A small rotation predictor, trained from scratch.
Model: arch wide_resnet, activation relu.
Training: soap at rate 0.0023, 4100 steps, batches of 256.
Data: trained on photos with spoken descriptions (Open Images, Localized Narratives), 101725 training examples, 10.3 epochs.
Rows from block 3, named by matrix and row number. Rows with one number belong to one channel. Each number is 50 + 12 x the weight over its row's rms, rounded and kept within 0 to 99. All counts start at 0. After the name is the row's rms in percent of the matrix's.
# convs0: first 3x3 conv (model.blocks.3.convs.0.weight, 144x144x3x3), inputs 0-11, a 3x3 kernel for each
# convs1: second 3x3 conv (model.blocks.3.convs.1.weight, 144x144x3x3, transposed), outputs 0-11, a 3x3 kernel for each
convs0.0 101:50 50 50 50 50 37 95 50 50 26 36 50 50 50 50 15 70 50 50 50 50 50 50 50 50 50 41 50 50 50 50 38 50 50 50 37 50 50 50 31 50 50 50 50 50 50 50 50 36 50 50 50 50 20 50 39 50 50 50 61 18 02 50 50 50 50 28 25 50 38 50 50 50 50 71 95 65 50 50 50 50 50 50 59 50 50 50 50 50 27 50 50 50 50 50 50 67 50 50 50 50 35 73 50 50 50 34 50
convs0.1 102:69 50 19 60 50 61 50 50 50 50 50 50 50 57 29 32 50 59 50 50 50 55 50 50 50 62 50 92 50 35 35 69 50 50 50 60 34 50 83 50 50 50 50 21 50 50 28 50 50 50 66 50 50 35 50 90 73 50 24 50 50 50 50 50 50 50 50 50 71 50 44 50 50 50 50 50 50 50 50 50 64 50 50 67 50 30 50 50 32 50 44 65 50 50 65 50 50 50 50 50 50 50 50 50 40 50 14 50
convs0.2 094:33 29 50 50 61 50 50 50 50 56 50 50 50 50 50 50 66 31 50 50 23 50 50 50 05 50 50 50 23 50 50 50 31 35 84 50 50 50 50 50 50 71 50 50 50 50 50 50 64 50 50 75 50 59 50 64 74 50 50 50 50 50 50 50 50 50 50 50 94 50 50 50 50 50 25 50 50 50 50 75 50 50 60 50 50 45 50 50 50 50 70 50 50 50 50 50 50 50 77 50 50 50 50 74 50 62 50 79
convs0.3 108:50 10 61 50 50 36 30 50 36 50 50 60 88 50 37 50 50 50 33 50 25 70 50 50 50 50 82 50 50 50 50 68 50 78 50 12 50 50 50 50 50 40 66 50 33 30 50 33 50 74 77 50 48 70 50 50 50 50 50 58 50 50 50 70 50 50 50 50 50 50 50 31 58 50 30 50 63 50 52 40 50 50 65 43 50 50 29 57 29 50 69 50 50 50 73 50 50 50 50 67 24 50 50 50 50 73 50 50
convs0.4 092:29 50 50 50 50 22 50 50 14 02 43 70 50 50 50 15 50 50 50 50 50 32 50 50 30 50 50 50 50 50 50 50 50 50 50 29 50 63 50 33 50 50 50 50 50 50 50 50 50 50 90 50 34 50 50 50 50 50 82 50 57 50 50 50 50 50 50 50 21 28 50 15 50 50 50 50 50 50 50 41 50 22 50 50 50 66 37 50 50 35 67 15 50 50 50 50 50 50 35 50 50 44 50 50 50 50 50 69
convs0.5 109:50 50 50 32 31 50 50 50 50 50 50 50 50 50 50 50 50 50 50 50 29 57 73 50 50 50 59 26 50 50 23 56 72 50 50 50 39 50 50 22 50 73 50 50 50 50 50 50 50 68 41 50 50 50 50 50 76 19 50 34 50 50 50 50 50 50 50 83 50 71 50 50 50 50 50 54 50 50 50 50 29 50 50 66 50 50 50 35 24 50 53 50 50 43 50 50 50 38 40 50 50 60 65 69 50 50 67 50
convs0.6 084:50 50 50 50 50 50 71 77 50 79 81 50 50 64 50 58 50 50 50 50 50 50 50 33 50 50 90 30 50 50 50 50 35 50 50 29 50 50 50 50 39 50 50 50 50 28 50 50 50 50 50 50 50 50 97 50 35 50 50 73 50 23 44 50 50 32 19 50 50 50 50 50 50 50 50 50 50 40 27 50 50 50 63 50 65 18 50 18 50 50 50 50 37 31 50 67 50 50 50 50 50 50 68 83 50 50 50 50
convs0.7 103:24 50 48 50 50 20 50 50 50 76 30 50 50 50 50 50 50 50 50 50 50 50 74 50 50 50 47 50 50 50 50 28 50 28 50 50 50 37 50 13 50 50 50 64 34 50 50 65 50 50 75 50 88 50 55 58 50 50 50 64 50 13 50 50 50 50 26 69 50 39 50 50 50 27 50 50 50 50 42 50 68 50 38 50 41 50 50 50 50 50 50 61 50 29 65 67 24 50 50 31 57 32 82 50 50 50 50 50
convs0.8 100:50 36 50 35 50 24 50 50 50 50 50 50 50 50 50 50 50 50 50 77 50 50 74 50 25 50 50 50 50 50 62 50 32 50 50 50 50 50 56 24 50 50 50 50 24 50 50 50 50 50 66 64 50 67 50 58 50 50 50 37 50 50 80 78 50 42 50 50 50 20 50 50 38 70 32 50 50 50 50 50 50 41 50 50 28 68 04 50 50 50 50 50 69 41 50 12 50 50 50 50 16 50 50 12 50 50 50 50
convs0.9 102:50 97 50 50 59 50 33 67 50 33 34 50 50 50 50 50 50 50 41 50 68 23 50 50 50 50 50 50 50 50 50 82 50 50 50 74 50 50 50 50 63 50 26 50 50 50 50 50 50 50 50 22 50 50 50 42 50 50 50 85 59 50 23 66 50 50 50 50 20 50 50 19 50 35 50 50 50 50 69 50 50 50 50 50 50 56 32 50 50 50 36 69 50 50 50 50 50 71 82 50 50 50 29 50 50 22 34 50
convs0.10 108:65 50 50 68 50 50 50 50 50 68 50 50 50 50 50 67 50 38 50 50 50 50 20 50 36 64 21 50 50 50 62 50 50 50 50 50 50 19 50 50 61 50 50 41 50 50 17 18 28 50 28 50 25 50 50 50 33 68 50 50 72 55 50 50 50 50 50 50 50 75 30 50 50 72 50 36 50 41 50 50 50 36 50 74 50 50 77 67 21 50 36 50 50 50 50 50 74 50 50 66 50 50 50 50 95 50 50 50
convs0.11 093:50 50 50 50 50 50 50 50 50 13 50 50 50 50 50 50 50 50 50 50 50 27 73 16 39 50 50 50 50 32 84 50 50 50 50 50 76 50 50 50 61 50 50 50 50 50 50 50 50 63 50 74 50 50 33 25 57 57 87 66 50 50 50 50 26 50 50 50 24 60 77 50 50 50 50 50 45 50 50 11 50 50 50 50 50 50 50 50 50 50 62 34 50 27 24 50 50 50 50 50 50 22 50 50 50 50 50 50
convs0.12 110:37 50 50 31 42 36 50 29 50 50 16 50 37 50 50 50 50 50 50 50 50 50 50 50 50 50 35 50 50 50 50 62 50 50 35 50 50 70 50 50 38 50 50 50 50 50 45 50 50 50 72 50 50 50 50 50 50 50 43 50 32 50 66 33 19 19 50 50 35 50 50 71 50 50 50 50 35 50 50 84 50 40 50 50 20 23 50 72 50 50 50 63 50 50 50 84 50 27 68 36 50 82 66 24 50 67 99 55
convs0.13 107:50 50 50 50 50 50 50 24 50 50 50 34 40 50 38 50 21 50 83 50 18 74 50 50 50 50 50 50 61 50 95 35 50 67 50 50 50 35 50 50 50 50 50 31 70 50 50 50 50 50 69 50 50 35 50 50 50 50 28 23 33 81 50 50 50 50 50 79 80 36 83 50 50 50 50 50 50 50 36 50 60 38 50 50 50 50 50 26 65 50 22 50 50 50 50 50 13 50 50 50 50 36 50 50 59 50 50 61
convs0.14 097:76 50 50 50 29 50 55 50 50 39 50 80 50 50 50 38 50 84 50 36 50 20 39 34 50 50 50 50 50 37 29 30 50 69 50 50 50 50 50 24 58 58 79 50 50 50 50 50 23 63 63 50 50 50 50 50 50 50 72 50 50 65 67 32 50 50 41 50 29 50 50 50 50 50 50 19 50 50 50 59 70 50 50 50 50 72 50 50 29 50 50 50 50 50 50 50 50 96 85 50 50 50 50 50 50 50 70 50
convs0.15 108:50 50 38 50 25 30 50 50 50 50 50 50 50 35 50 50 50 50 63 50 33 29 77 50 57 32 52 23 50 68 50 66 50 61 50 72 32 66 50 50 50 50 50 28 50 41 62 50 50 50 50 36 50 50 50 50 64 50 50 50 56 56 34 75 31 38 27 50 50 58 50 50 44 34 50 50 50 50 50 50 50 77 77 50 78 19 37 33 50 50 24 63 50 64 12 50 50 28 50 50 50 50 50 50 50 62 50 27
convs0.29 095:50 50 50 50 50 50 50 50 50 50 50 50 50 43 50 50 50 50 50 15 50 50 50 50 65 50 50 50 50 61 50 50 50 50 50 32 58 83 50 50 50 34 50 50 50 41 50 50 50 50 50 50 50 50 50 50 50 71 35 50 50 50 69 50 50 50 50 50 50 40 31 50 40 50 50 50 50 16 50 44 69 50 50 50 43 50 50 53 50 50 50 50 50 31 50 50 50 50 50 50 26 50 35 44 59 50 50 55
convs0.30 089:50 50 50 74 50 80 50 78 50 50 50 01 50 50 31 50 50 19 45 39 50 40 50 50 50 50 50 72 50 50 50 61 50 50 50 50 50 50 50 50 50 50 35 50 50 50 50 64 50 50 50 19 50 50 50 50 50 50 50 50 50 50 50 50 50 35 24 50 29 26 50 50 50 91 33 50 50 34 50 28 50 50 50 50 50 50 50 55 23 26 50 50 70 50 33 50 50 50 50 50 50 28 70 72 23 50 50 25
convs0.31 091:50 50 50 50 50 16 73 73 50 50 50 50 40 50 59 50 68 50 50 50 50 50 18 50 50 50 27 50 50 50 50 50 50 50 50 50 14 50 50 08 50 75 50 60 74 50 50 50 50 50 50 50 50 50 50 16 50 50 50 50 72 50 50 50 50 69 60 73 50 50 50 50 50 21 63 50 50 50 50 50 50 50 32 22 50 50 50 50 50 50 33 50 50 24 76 98 50 50 36 31 38 68 50 50 50 22 50 50
convs0.32 101:50 39 50 50 50 50 50 50 22 50 50 50 50 50 50 50 78 50 50 50 50 50 67 50 50 70 50 31 28 50 50 50 50 50 50 37 28 50 50 50 50 50 50 78 36 50 65 50 50 26 77 92 50 67 50 64 50 86 84 75 50 50 50 58 25 50 50 45 74 50 50 50 20 45 96 50 50 50 50 50 23 50 38 50 84 69 50 50 50 50 50 24 28 79 63 50 74 72 50 50 50 50 50 33 61 50 32 50
convs0.33 103:50 50 50 50 50 50 14 50 28 50 34 50 50 50 50 50 50 50 50 50 05 50 81 68 50 50 50 50 50 32 33 50 50 62 50 50 50 73 50 39 74 50 50 50 50 50 50 50 50 42 50 50 50 50 50 61 50 50 39 50 50 50 50 50 40 50 50 50 50 74 50 50 39 50 35 19 43 50 50 50 03 50 50 60 50 50 50 50 50 50 50 50 50 74 50 50 50 67 50 50 50 28 50 50 50 50 50 50
convs0.34 109:50 45 65 38 50 50 50 50 50 78 63 50 78 37 50 50 50 39 50 50 65 62 50 50 50 28 31 34 50 33 50 50 50 94 34 50 50 36 74 50 50 50 50 50 50 50 65 50 62 36 50 50 50 50 50 50 60 27 50 50 60 50 50 50 33 69 50 50 30 50 65 50 50 39 50 34 50 64 70 62 27 50 50 50 76 50 31 50 50 92 67 50 50 50 50 71 50 50 50 65 91 50 64 50 50 15 27 50
convs0.35 097:50 50 41 50 50 60 38 50 43 50 50 33 50 50 50 26 72 50 74 50 73 50 50 39 68 42 24 50 50 50 61 50 50 50 50 16 28 50 50 18 50 50 50 37 60 22 50 61 67 76 29 27 50 50 50 25 37 50 50 50 50 50 50 78 50 50 50 50 36 64 50 67 50 50 31 50 50 50 50 77 50 36 50 50 75 71 36 60 50 50 50 50 35 50 50 50 50 19 50 50 54 30 39 50 50 14 33 23
convs0.36 104:33 50 50 50 50 25 50 50 50 50 82 50 50 50 50 63 50 24 50 50 74 69 50 50 19 63 50 54 50 38 50 50 50 12 50 50 31 50 50 50 69 33 73 50 50 50 50 50 50 31 50 71 57 50 33 50 74 50 50 50 50 50 72 28 33 50 18 50 50 50 50 50 50 39 72 50 50 78 50 50 50 50 55 50 50 81 50 50 50 50 65 50 50 50 50 19 50 50 50 17 50 50 50 50 50 50 50 50
convs0.37 107:50 23 50 50 50 50 50 50 67 50 50 47 50 50 27 36 50 50 42 63 50 59 50 42 50 50 50 50 50 50 50 73 50 50 50 22 68 30 50 50 50 50 71 50 20 50 50 50 92 50 50 33 50 37 50 50 50 84 78 50 50 85 50 50 27 50 50 50 50 50 50 39 50 50 50 50 50 50 30 50 50 50 50 50 50 50 50 50 50 04 50 50 33 50 31 50 39 69 50 50 50 66 50 50 28 50 33 69
convs0.38 105:57 61 50 35 74 50 50 50 50 50 50 50 59 32 84 50 50 50 50 50 50 50 50 40 50 50 50 50 15 50 35 50 50 69 67 78 50 50 50 50 50 50 59 50 73 50 50 50 50 53 50 50 50 50 50 50 26 29 50 50 50 50 50 50 63 50 50 50 50 31 50 50 50 50 34 39 29 68 92 65 17 50 50 50 73 50 50 19 50 50 50 50 50 75 58 50 67 50 55 20 50 50 64 99 50 50 29 50
convs0.39 107:50 71 35 50 50 50 50 50 27 50 50 64 26 50 63 65 50 25 50 50 50 30 50 43 60 50 50 50 70 27 74 50 50 50 50 50 50 50 50 33 50 50 50 50 69 50 36 43 50 25 66 50 78 50 50 50 28 81 50 50 72 50 50 50 50 33 50 72 50 50 50 50 50 29 50 50 67 50 50 50 50 50 50 50 65 41 50 50 50 50 32 50 66 50 50 50 50 50 50 29 50 50 50 50 50 71 50 50
convs0.40 112:74 41 42 71 61 25 50 60 50 50 50 50 50 50 50 50 35 50 50 50 50 28 50 50 50 50 50 50 50 67 15 50 50 50 50 50 50 50 50 50 50 50 38 59 50 50 50 50 50 50 50 50 89 50 50 50 64 50 50 50 41 41 50 50 50 50 65 50 34 72 50 50 50 32 50 50 50 50 50 50 50 67 50 69 50 45 63 86 46 50 50 50 50 41 50 50 66 50 50 50 50 76 50 50 50 73 50 37
convs0.41 097:50 50 50 50 50 20 28 30 50 66 50 50 50 50 50 50 50 50 50 50 31 50 50 50 50 65 17 50 30 50 50 76 50 50 65 50 50 50 50 50 50 50 27 50 50 29 50 50 50 29 50 69 33 50 50 25 50 50 50 28 64 50 50 68 59 67 50 50 50 38 36 32 50 70 50 50 50 50 50 50 50 50 50 50 35 13 50 24 85 50 50 66 50 50 50 50 50 53 50 50 50 50 16 50 50 20 50 50
convs0.42 098:72 50 42 50 50 30 50 50 32 50 50 50 50 50 50 50 50 50 50 38 36 50 50 50 50 50 50 50 50 50 50 50 50 50 24 50 50 50 73 50 50 50 38 50 50 50 50 50 30 36 16 74 57 23 50 12 30 50 50 50 59 50 34 50 50 50 34 28 32 68 50 50 50 50 50 17 50 50 50 50 50 50 50 45 32 50 25 89 50 50 50 50 64 50 50 50 50 47 44 50 50 50 50 26 50 77 50 31
convs0.43 099:50 35 33 50 50 33 50 50 50 50 26 50 50 50 50 50 50 50 81 34 50 50 50 50 50 50 50 50 50 50 40 80 50 28 60 50 50 50 50 32 50 50 50 50 50 50 35 50 63 40 13 71 50 35 50 28 50 50 30 50 50 50 50 50 50 50 50 50 64 50 31 66 50 50 50 50 54 26 61 83 50 50 50 91 50 78 23 09 50 50 50 50 50 67 50 81 50 50 50 74 50 50 50 38 50 50 50 50
convs0.44 088:50 50 50 50 57 34 14 50 50 50 50 57 50 33 50 50 50 50 50 50 50 72 50 50 50 50 50 50 38 50 50 50 50 55 50 50 28 35 50 50 50 50 50 50 50 50 50 50 50 50 50 81 50 50 50 50 50 50 50 65 50 50 50 50 50 50 50 50 50 50 50 26 50 50 70 50 50 50 31 50 50 14 50 50 50 50 50 50 82 83 50 24 68 75 50 50 50 50 50 50 50 71 50 50 50 50 50 50
convs1.0 104:50 50 50 50 50 70 50 50 50 50 50 14 50 50 39 50 50 50 50 21 50 50 50 09 34 50 50 50 50 50 46 31 50 50 50 36 50 50 50 50 00 50 50 50 50 30 50 50 50 50 50 50 50 50 50 50 50 50 50 55 50 42 36 50 50 50 50 50 50 16 50 50 50 50 50 61 50 32 37 34 50 22 71 33 50 29 50 50 50 17 50 50 50 50 50 50 50 50 50 50 50 50 50 76 65 50 50 81
convs1.1 098:61 50 50 50 28 50 50 50 50 50 50 50 40 36 50 50 50 50 50 50 50 50 50 50 50 26 50 27 50 50 50 50 50 50 50 50 50 50 50 18 50 74 14 66 50 69 50 77 66 50 50 26 63 50 65 25 20 50 90 50 13 15 85 50 55 50 50 50 61 50 58 50 40 50 50 50 50 62 50 50 50 50 50 39 22 50 71 81 50 50 50 50 50 50 50 50 50 50 64 24 50 50 15 50 28 50 16 50
convs1.2 097:50 50 58 50 50 50 50 62 61 50 50 50 64 50 50 60 50 66 50 50 73 33 50 50 64 50 50 50 55 29 50 50 50 50 50 40 76 92 87 50 50 79 50 50 50 50 50 71 81 50 50 64 50 71 50 50 50 94 50 50 50 50 50 50 31 50 50 50 50 72 67 50 50 50 50 50 50 50 50 50 50 58 50 25 17 59 50 71 50 68 50 50 50 50 33 50 50 50 50 50 59 50 50 50 72 50 50 50
convs1.3 097:66 50 50 50 50 50 50 50 50 50 50 32 50 50 50 50 50 50 50 50 50 21 50 50 67 50 50 50 50 50 50 33 50 50 50 50 50 50 50 50 29 50 50 50 50 66 50 50 01 62 50 50 83 50 50 25 50 50 50 50 58 58 35 83 63 50 50 50 69 24 28 50 50 80 50 50 50 50 50 50 50 50 09 50 50 50 50 50 50 50 50 57 50 50 60 18 41 68 50 72 50 31 81 65 50 50 22 50
convs1.4 101:50 30 50 50 32 66 50 30 50 50 50 50 50 50 50 50 63 72 50 50 50 50 50 15 50 59 63 50 50 50 50 50 50 50 50 50 50 30 50 50 50 50 26 50 50 50 50 50 50 50 50 71 50 50 50 50 39 50 78 84 50 50 50 50 50 41 80 75 50 50 50 50 50 50 50 70 87 50 89 63 50 50 50 50 16 33 50 50 50 50 50 50 50 50 50 50 32 50 50 50 50 50 36 50 84 32 47 50
convs1.5 106:50 50 50 60 33 76 50 50 50 50 58 50 50 50 50 50 43 50 50 50 54 50 63 50 16 50 50 50 91 50 50 50 50 26 50 50 50 32 89 50 50 50 50 61 50 50 59 50 77 50 50 50 50 50 50 50 73 50 50 50 50 50 50 90 80 75 94 66 81 78 72 50 50 50 42 29 47 50 23 29 18 81 50 50 75 29 50 50 50 50 50 50 50 50 50 50 50 35 50 50 50 39 26 50 50 50 50 50
convs1.6 091:78 50 34 81 50 50 50 55 50 34 50 50 50 50 41 30 50 50 50 50 26 50 50 20 50 02 50 50 50 50 50 50 50 50 50 50 50 50 50 50 50 50 50 50 50 63 50 69 50 22 50 50 41 50 29 28 50 50 50 81 50 25 33 31 50 50 50 50 50 50 26 50 50 50 50 50 50 37 83 50 85 50 50 50 50 50 50 68 50 50 50 50 50 75 50 44 50 50 50 50 78 62 34 45 50 50 35 50
convs1.7 100:50 50 20 50 50 50 50 50 50 50 50 50 50 70 50 44 50 50 45 98 50 78 50 75 75 50 50 50 50 41 22 50 50 50 50 26 50 50 50 50 50 60 58 50 50 50 41 50 50 76 50 50 50 50 50 29 50 50 87 30 18 50 50 50 50 67 50 50 50 50 50 00 50 71 37 50 50 50 39 50 50 50 50 50 50 50 71 50 50 50 50 50 50 50 80 50 50 83 66 38 70 50 61 50 50 50 50 50
convs1.8 096:50 50 29 50 30 50 43 50 50 50 50 66 30 50 73 52 72 50 50 50 16 10 80 50 53 30 67 50 59 35 50 50 50 50 44 50 50 43 50 50 50 50 50 50 50 50 50 50 40 50 50 50 50 75 50 50 50 43 50 50 50 65 50 50 50 70 50 12 31 50 50 26 50 19 50 50 50 50 50 36 50 50 50 50 50 50 50 64 50 21 50 50 31 50 50 50 50 36 50 50 50 50 28 50 50 12 65 50
convs1.9 104:47 24 50 50 50 24 31 50 50 50 50 17 50 50 50 50 50 74 69 50 50 50 70 19 50 50 50 50 50 50 50 50 50 50 50 50 50 50 50 59 50 50 50 50 50 50 50 50 50 50 50 50 50 50 59 50 37 50 50 50 50 50 29 78 50 50 69 17 50 42 50 50 50 50 50 50 50 50 50 50 50 50 65 50 21 50 28 50 50 50 50 50 62 53 50 50 50 35 50 72 50 50 50 65 50 65 71 50
convs1.10 103:50 32 50 50 50 50 50 50 85 26 50 50 50 50 50 30 50 50 50 50 50 50 50 50 27 43 96 50 50 23 34 74 50 50 50 50 50 50 43 50 50 73 50 50 66 06 50 50 50 60 50 50 58 50 50 50 15 24 29 50 50 50 50 36 36 37 50 50 50 73 24 50 50 50 50 50 50 63 50 50 50 59 50 35 50 50 50 34 50 50 29 60 50 50 62 72 50 25 65 50 50 50 50 50 50 50 50 50
convs1.11 088:32 23 50 70 50 50 69 50 50 50 50 50 50 50 50 50 50 61 50 50 50 80 50 50 16 77 82 50 50 50 50 50 18 50 50 50 33 50 50 50 30 50 50 50 50 32 50 35 40 50 50 67 85 50 50 93 77 50 50 50 50 38 16 37 50 50 50 50 50 50 50 50 50 50 50 50 50 50 50 50 67 50 23 29 50 50 50 50 50 39 50 50 28 50 50 50 50 50 50 50 66 25 50 44 50 50 50 50
convs1.12 101:50 50 50 50 50 26 38 50 37 50 57 60 18 50 50 50 35 27 50 50 50 29 16 50 50 50 50 50 35 50 55 50 39 35 55 50 50 34 35 50 50 50 32 35 50 21 50 19 33 50 50 58 50 50 50 50 50 30 36 51 08 50 50 50 85 50 50 79 50 56 45 50 40 50 50 50 63 65 35 50 50 24 38 50 50 50 50 37 50 71 73 50 50 50 73 50 50 50 50 50 50 50 50 71 27 26 50 37
convs1.13 109:50 50 50 34 50 09 34 50 25 50 50 50 50 15 50 42 50 50 31 50 68 50 38 28 50 50 50 50 50 70 50 50 50 50 50 50 50 77 50 50 50 50 57 81 28 50 50 37 50 10 50 50 29 72 50 50 50 50 50 50 33 50 50 50 50 50 50 50 50 50 50 50 50 70 30 74 50 54 32 50 50 68 50 50 67 88 72 73 50 75 50 50 50 64 50 50 58 48 50 50 66 50 50 67 50 50 43 50
convs1.14 102:50 50 24 50 59 70 50 50 50 50 50 63 50 43 67 36 50 50 50 50 50 50 16 33 65 67 50 50 25 25 50 50 50 55 50 32 50 29 58 23 50 50 50 50 34 32 50 50 50 50 50 76 42 26 50 50 50 50 50 20 50 50 50 86 84 50 21 50 50 50 40 50 73 50 50 50 50 50 25 50 50 46 50 50 68 50 50 27 69 50 50 50 61 50 50 28 50 50 50 50 50 50 50 60 50 50 50 50
convs1.15 109:50 38 50 50 50 50 27 50 50 50 50 38 66 50 50 50 50 50 50 67 20 50 19 50 41 29 64 50 50 50 50 50 50 50 71 50 50 50 50 50 26 50 50 50 50 50 43 30 50 50 50 50 50 50 50 50 27 57 64 36 50 38 38 50 33 50 50 50 41 50 50 50 50 50 24 62 50 50 65 50 50 50 30 50 50 50 50 82 66 24 76 36 50 50 50 24 30 50 50 33 50 20 50 50 32 76 34 50
convs1.29 094:50 50 21 50 50 67 24 50 50 50 50 50 50 50 26 35 50 69 37 50 50 93 72 50 50 50 37 50 50 50 50 50 50 50 50 50 50 50 50 63 71 50 50 50 50 50 50 50 50 50 50 50 50 50 96 71 50 50 50 17 50 50 50 50 50 60 23 50 50 50 18 34 20 20 50 50 32 50 50 50 50 21 50 50 65 50 85 50 50 50 50 50 50 24 50 50 55 73 50 50 50 50 66 41 50 35 50 50
convs1.30 094:66 50 50 46 50 50 50 50 50 50 50 50 50 50 50 50 50 50 50 50 13 61 50 50 50 50 50 59 50 50 50 50 50 71 50 50 28 50 50 28 21 75 50 31 50 50 50 33 62 68 36 50 50 33 50 79 65 50 50 62 50 50 50 50 50 50 50 50 82 50 50 50 50 67 50 50 64 50 50 50 70 83 50 50 50 50 50 70 50 50 50 50 28 50 50 50 50 50 50 50 50 50 50 50 50 50 50 50
convs1.31 096:61 67 50 50 50 50 65 50 50 59 31 50 50 43 50 50 50 50 23 50 50 50 75 34 17 20 50 40 79 50 50 63 50 50 39 50 40 50 50 35 30 50 31 50 50 50 50 68 50 57 50 50 50 50 50 50 50 50 50 50 82 63 50 33 24 26 39 30 50 33 50 38 50 50 38 58 50 34 50 50 50 17 69 76 50 50 50 68 88 50 50 50 66 80 50 50 50 50 70 50 50 50 50 50 50 50 50 50
convs1.32 101:29 50 17 50 50 50 50 50 50 73 50 73 50 69 50 21 21 62 50 50 50 50 50 50 50 32 50 50 50 50 50 50 50 50 50 50 50 50 50 68 50 50 78 50 67 50 50 50 50 63 50 67 50 37 50 50 50 50 50 34 50 50 50 50 63 50 11 50 50 50 50 50 50 50 32 50 50 50 28 50 50 50 50 50 75 50 50 50 50 66 65 50 50 70 77 50 50 50 50 50 28 50 50 36 50 50 65 50
convs1.33 103:77 79 50 96 72 68 50 50 50 50 62 50 24 50 50 50 37 44 50 50 50 50 50 50 50 32 67 47 71 50 14 50 50 59 50 19 50 50 50 50 50 70 50 50 50 50 50 50 50 50 50 29 50 50 50 50 50 77 50 50 50 17 10 50 50 50 62 60 86 50 50 44 50 50 50 50 50 50 50 50 50 50 11 59 21 50 50 60 88 50 50 50 33 50 63 50 50 50 37 50 50 50 50 50 50 58 31 50
convs1.34 113:50 50 50 50 50 50 42 67 30 27 65 50 50 58 50 77 43 89 70 50 31 63 64 50 40 50 29 50 50 50 50 50 50 41 50 50 50 73 50 50 76 32 26 83 50 50 50 34 50 50 50 50 50 65 50 50 67 71 62 35 50 31 30 50 50 30 73 50 50 50 85 50 53 74 50 68 84 72 50 21 50 50 62 50 50 50 50 50 50 50 50 50 50 50 50 50 69 50 50 31 50 50 50 80 68 50 50 50
convs1.35 092:50 50 59 50 50 59 66 50 65 50 40 50 50 50 50 50 50 50 69 50 50 50 50 50 50 50 50 50 50 50 33 50 50 68 50 41 85 50 50 73 50 50 50 70 33 50 50 50 50 50 50 50 33 65 36 50 22 78 50 50 50 76 94 54 50 50 50 64 50 50 50 85 50 50 67 50 42 50 50 50 50 50 76 50 50 50 50 25 27 50 50 50 50 71 72 23 50 50 27 50 50 50 50 50 50 50 50 61
convs1.36 102:50 50 50 50 50 36 50 43 62 50 50 50 50 50 50 50 50 67 33 50 50 50 50 50 25 83 43 75 29 50 57 50 50 50 62 50 50 50 50 50 50 50 31 50 50 78 50 50 50 50 20 50 58 50 50 50 50 32 50 50 50 25 50 50 50 33 50 50 50 50 50 50 50 87 57 50 28 50 30 50 33 50 40 67 50 50 50 50 50 50 50 50 36 50 36 36 63 50 50 50 45 38 69 50 50 43 50 50
convs1.37 107:50 50 50 50 50 50 50 50 50 50 50 31 50 41 50 68 40 50 50 50 50 50 38 56 50 50 50 50 50 50 50 50 50 50 50 50 31 50 50 50 50 50 50 50 40 42 50 50 11 50 50 50 50 39 50 67 99 50 50 50 50 34 31 50 23 50 31 25 63 50 50 66 50 50 50 50 50 57 36 76 59 50 50 72 50 50 37 49 87 50 67 32 50 50 50 50 50 50 29 27 50 36 50 29 50 50 50 50
convs1.38 101:50 39 50 24 50 50 50 30 43 50 50 50 50 50 23 50 50 50 50 72 89 78 50 50 50 50 37 50 36 09 50 50 50 45 50 50 67 50 50 36 50 50 50 61 50 50 50 37 38 50 50 50 50 20 50 50 69 90 69 72 50 50 39 50 50 50 50 50 50 78 50 50 50 50 25 50 50 50 50 50 50 50 50 50 58 50 16 50 50 50 50 50 50 50 29 50 50 61 50 50 64 50 50 64 50 50 79 50
convs1.39 100:50 50 30 50 50 69 63 50 50 63 50 50 50 50 50 50 50 50 50 50 50 50 67 72 76 50 50 50 50 77 50 50 73 32 50 50 50 50 50 50 25 50 33 50 50 50 50 50 73 50 50 73 41 50 50 50 50 50 50 35 50 27 50 50 50 50 50 39 50 50 80 58 50 50 50 50 50 50 50 50 50 50 50 35 50 50 91 50 39 50 50 50 50 50 75 50 50 50 50 50 79 27 50 50 33 73 50 50
convs1.40 105:50 50 71 50 50 29 50 50 41 50 50 50 50 50 50 50 50 50 50 29 50 33 50 50 70 50 50 79 50 50 50 50 50 50 50 50 50 17 50 50 50 50 60 35 10 50 50 50 50 13 50 50 05 76 50 50 50 30 50 56 50 50 23 15 50 50 66 50 64 50 50 50 55 50 50 50 50 50 50 50 50 50 93 50 50 50 50 06 50 82 50 50 50 50 50 59 50 50 50 50 50 66 85 50 41 50 50 50
convs1.41 101:29 50 50 73 75 50 77 50 50 28 50 50 50 50 30 50 50 75 50 50 62 50 50 50 50 50 50 65 50 50 50 50 50 50 50 50 21 50 50 50 50 50 67 50 72 50 38 24 50 28 20 24 50 55 50 50 50 50 59 59 68 50 50 70 50 43 50 50 50 50 50 50 50 50 40 50 50 66 50 50 50 71 50 50 18 22 69 50 76 50 50 29 24 50 29 50 59 33 50 50 60 50 50 32 59 50 50 50
convs1.42 102:69 50 50 50 50 50 50 50 50 50 38 50 50 69 50 50 50 50 50 50 69 50 50 50 74 50 53 50 50 68 41 50 50 50 50 50 50 50 50 50 31 29 18 50 50 50 50 50 50 50 50 50 50 50 50 50 50 43 50 70 50 50 50 05 46 50 63 50 50 62 50 50 22 50 43 23 29 50 50 61 50 50 50 50 50 26 65 50 50 50 50 75 50 50 50 50 50 50 29 77 50 57 50 50 50 50 38 33
convs1.43 102:50 35 50 50 50 50 50 50 50 50 69 34 50 50 50 34 50 50 50 50 50 50 41 50 50 45 50 50 50 50 50 28 66 50 50 50 50 50 50 50 50 91 50 65 50 50 50 81 33 50 41 50 70 34 55 50 65 61 72 50 50 50 50 23 50 50 50 50 50 50 79 50 79 50 50 78 80 86 50 68 50 26 50 35 70 13 50 50 50 50 50 28 50 50 50 29 50 50 92 50 50 50 65 50 50 50 50 50
convs1.44 091:90 65 71 69 50 50 50 50 50 50 50 28 50 50 50 50 50 50 50 50 50 25 50 34 50 50 50 77 50 50 67 77 50 27 22 50 50 50 63 50 50 50 50 50 50 50 50 50 20 50 50 50 50 50 66 70 50 50 50 50 50 50 50 50 50 50 50 50 50 50 50 50 63 50 50 32 31 50 30 50 50 50 50 50 50 50 50 50 26 50 69 76 50 50 76 50 72 50 50 37 50 50 13 50 69 50 50 50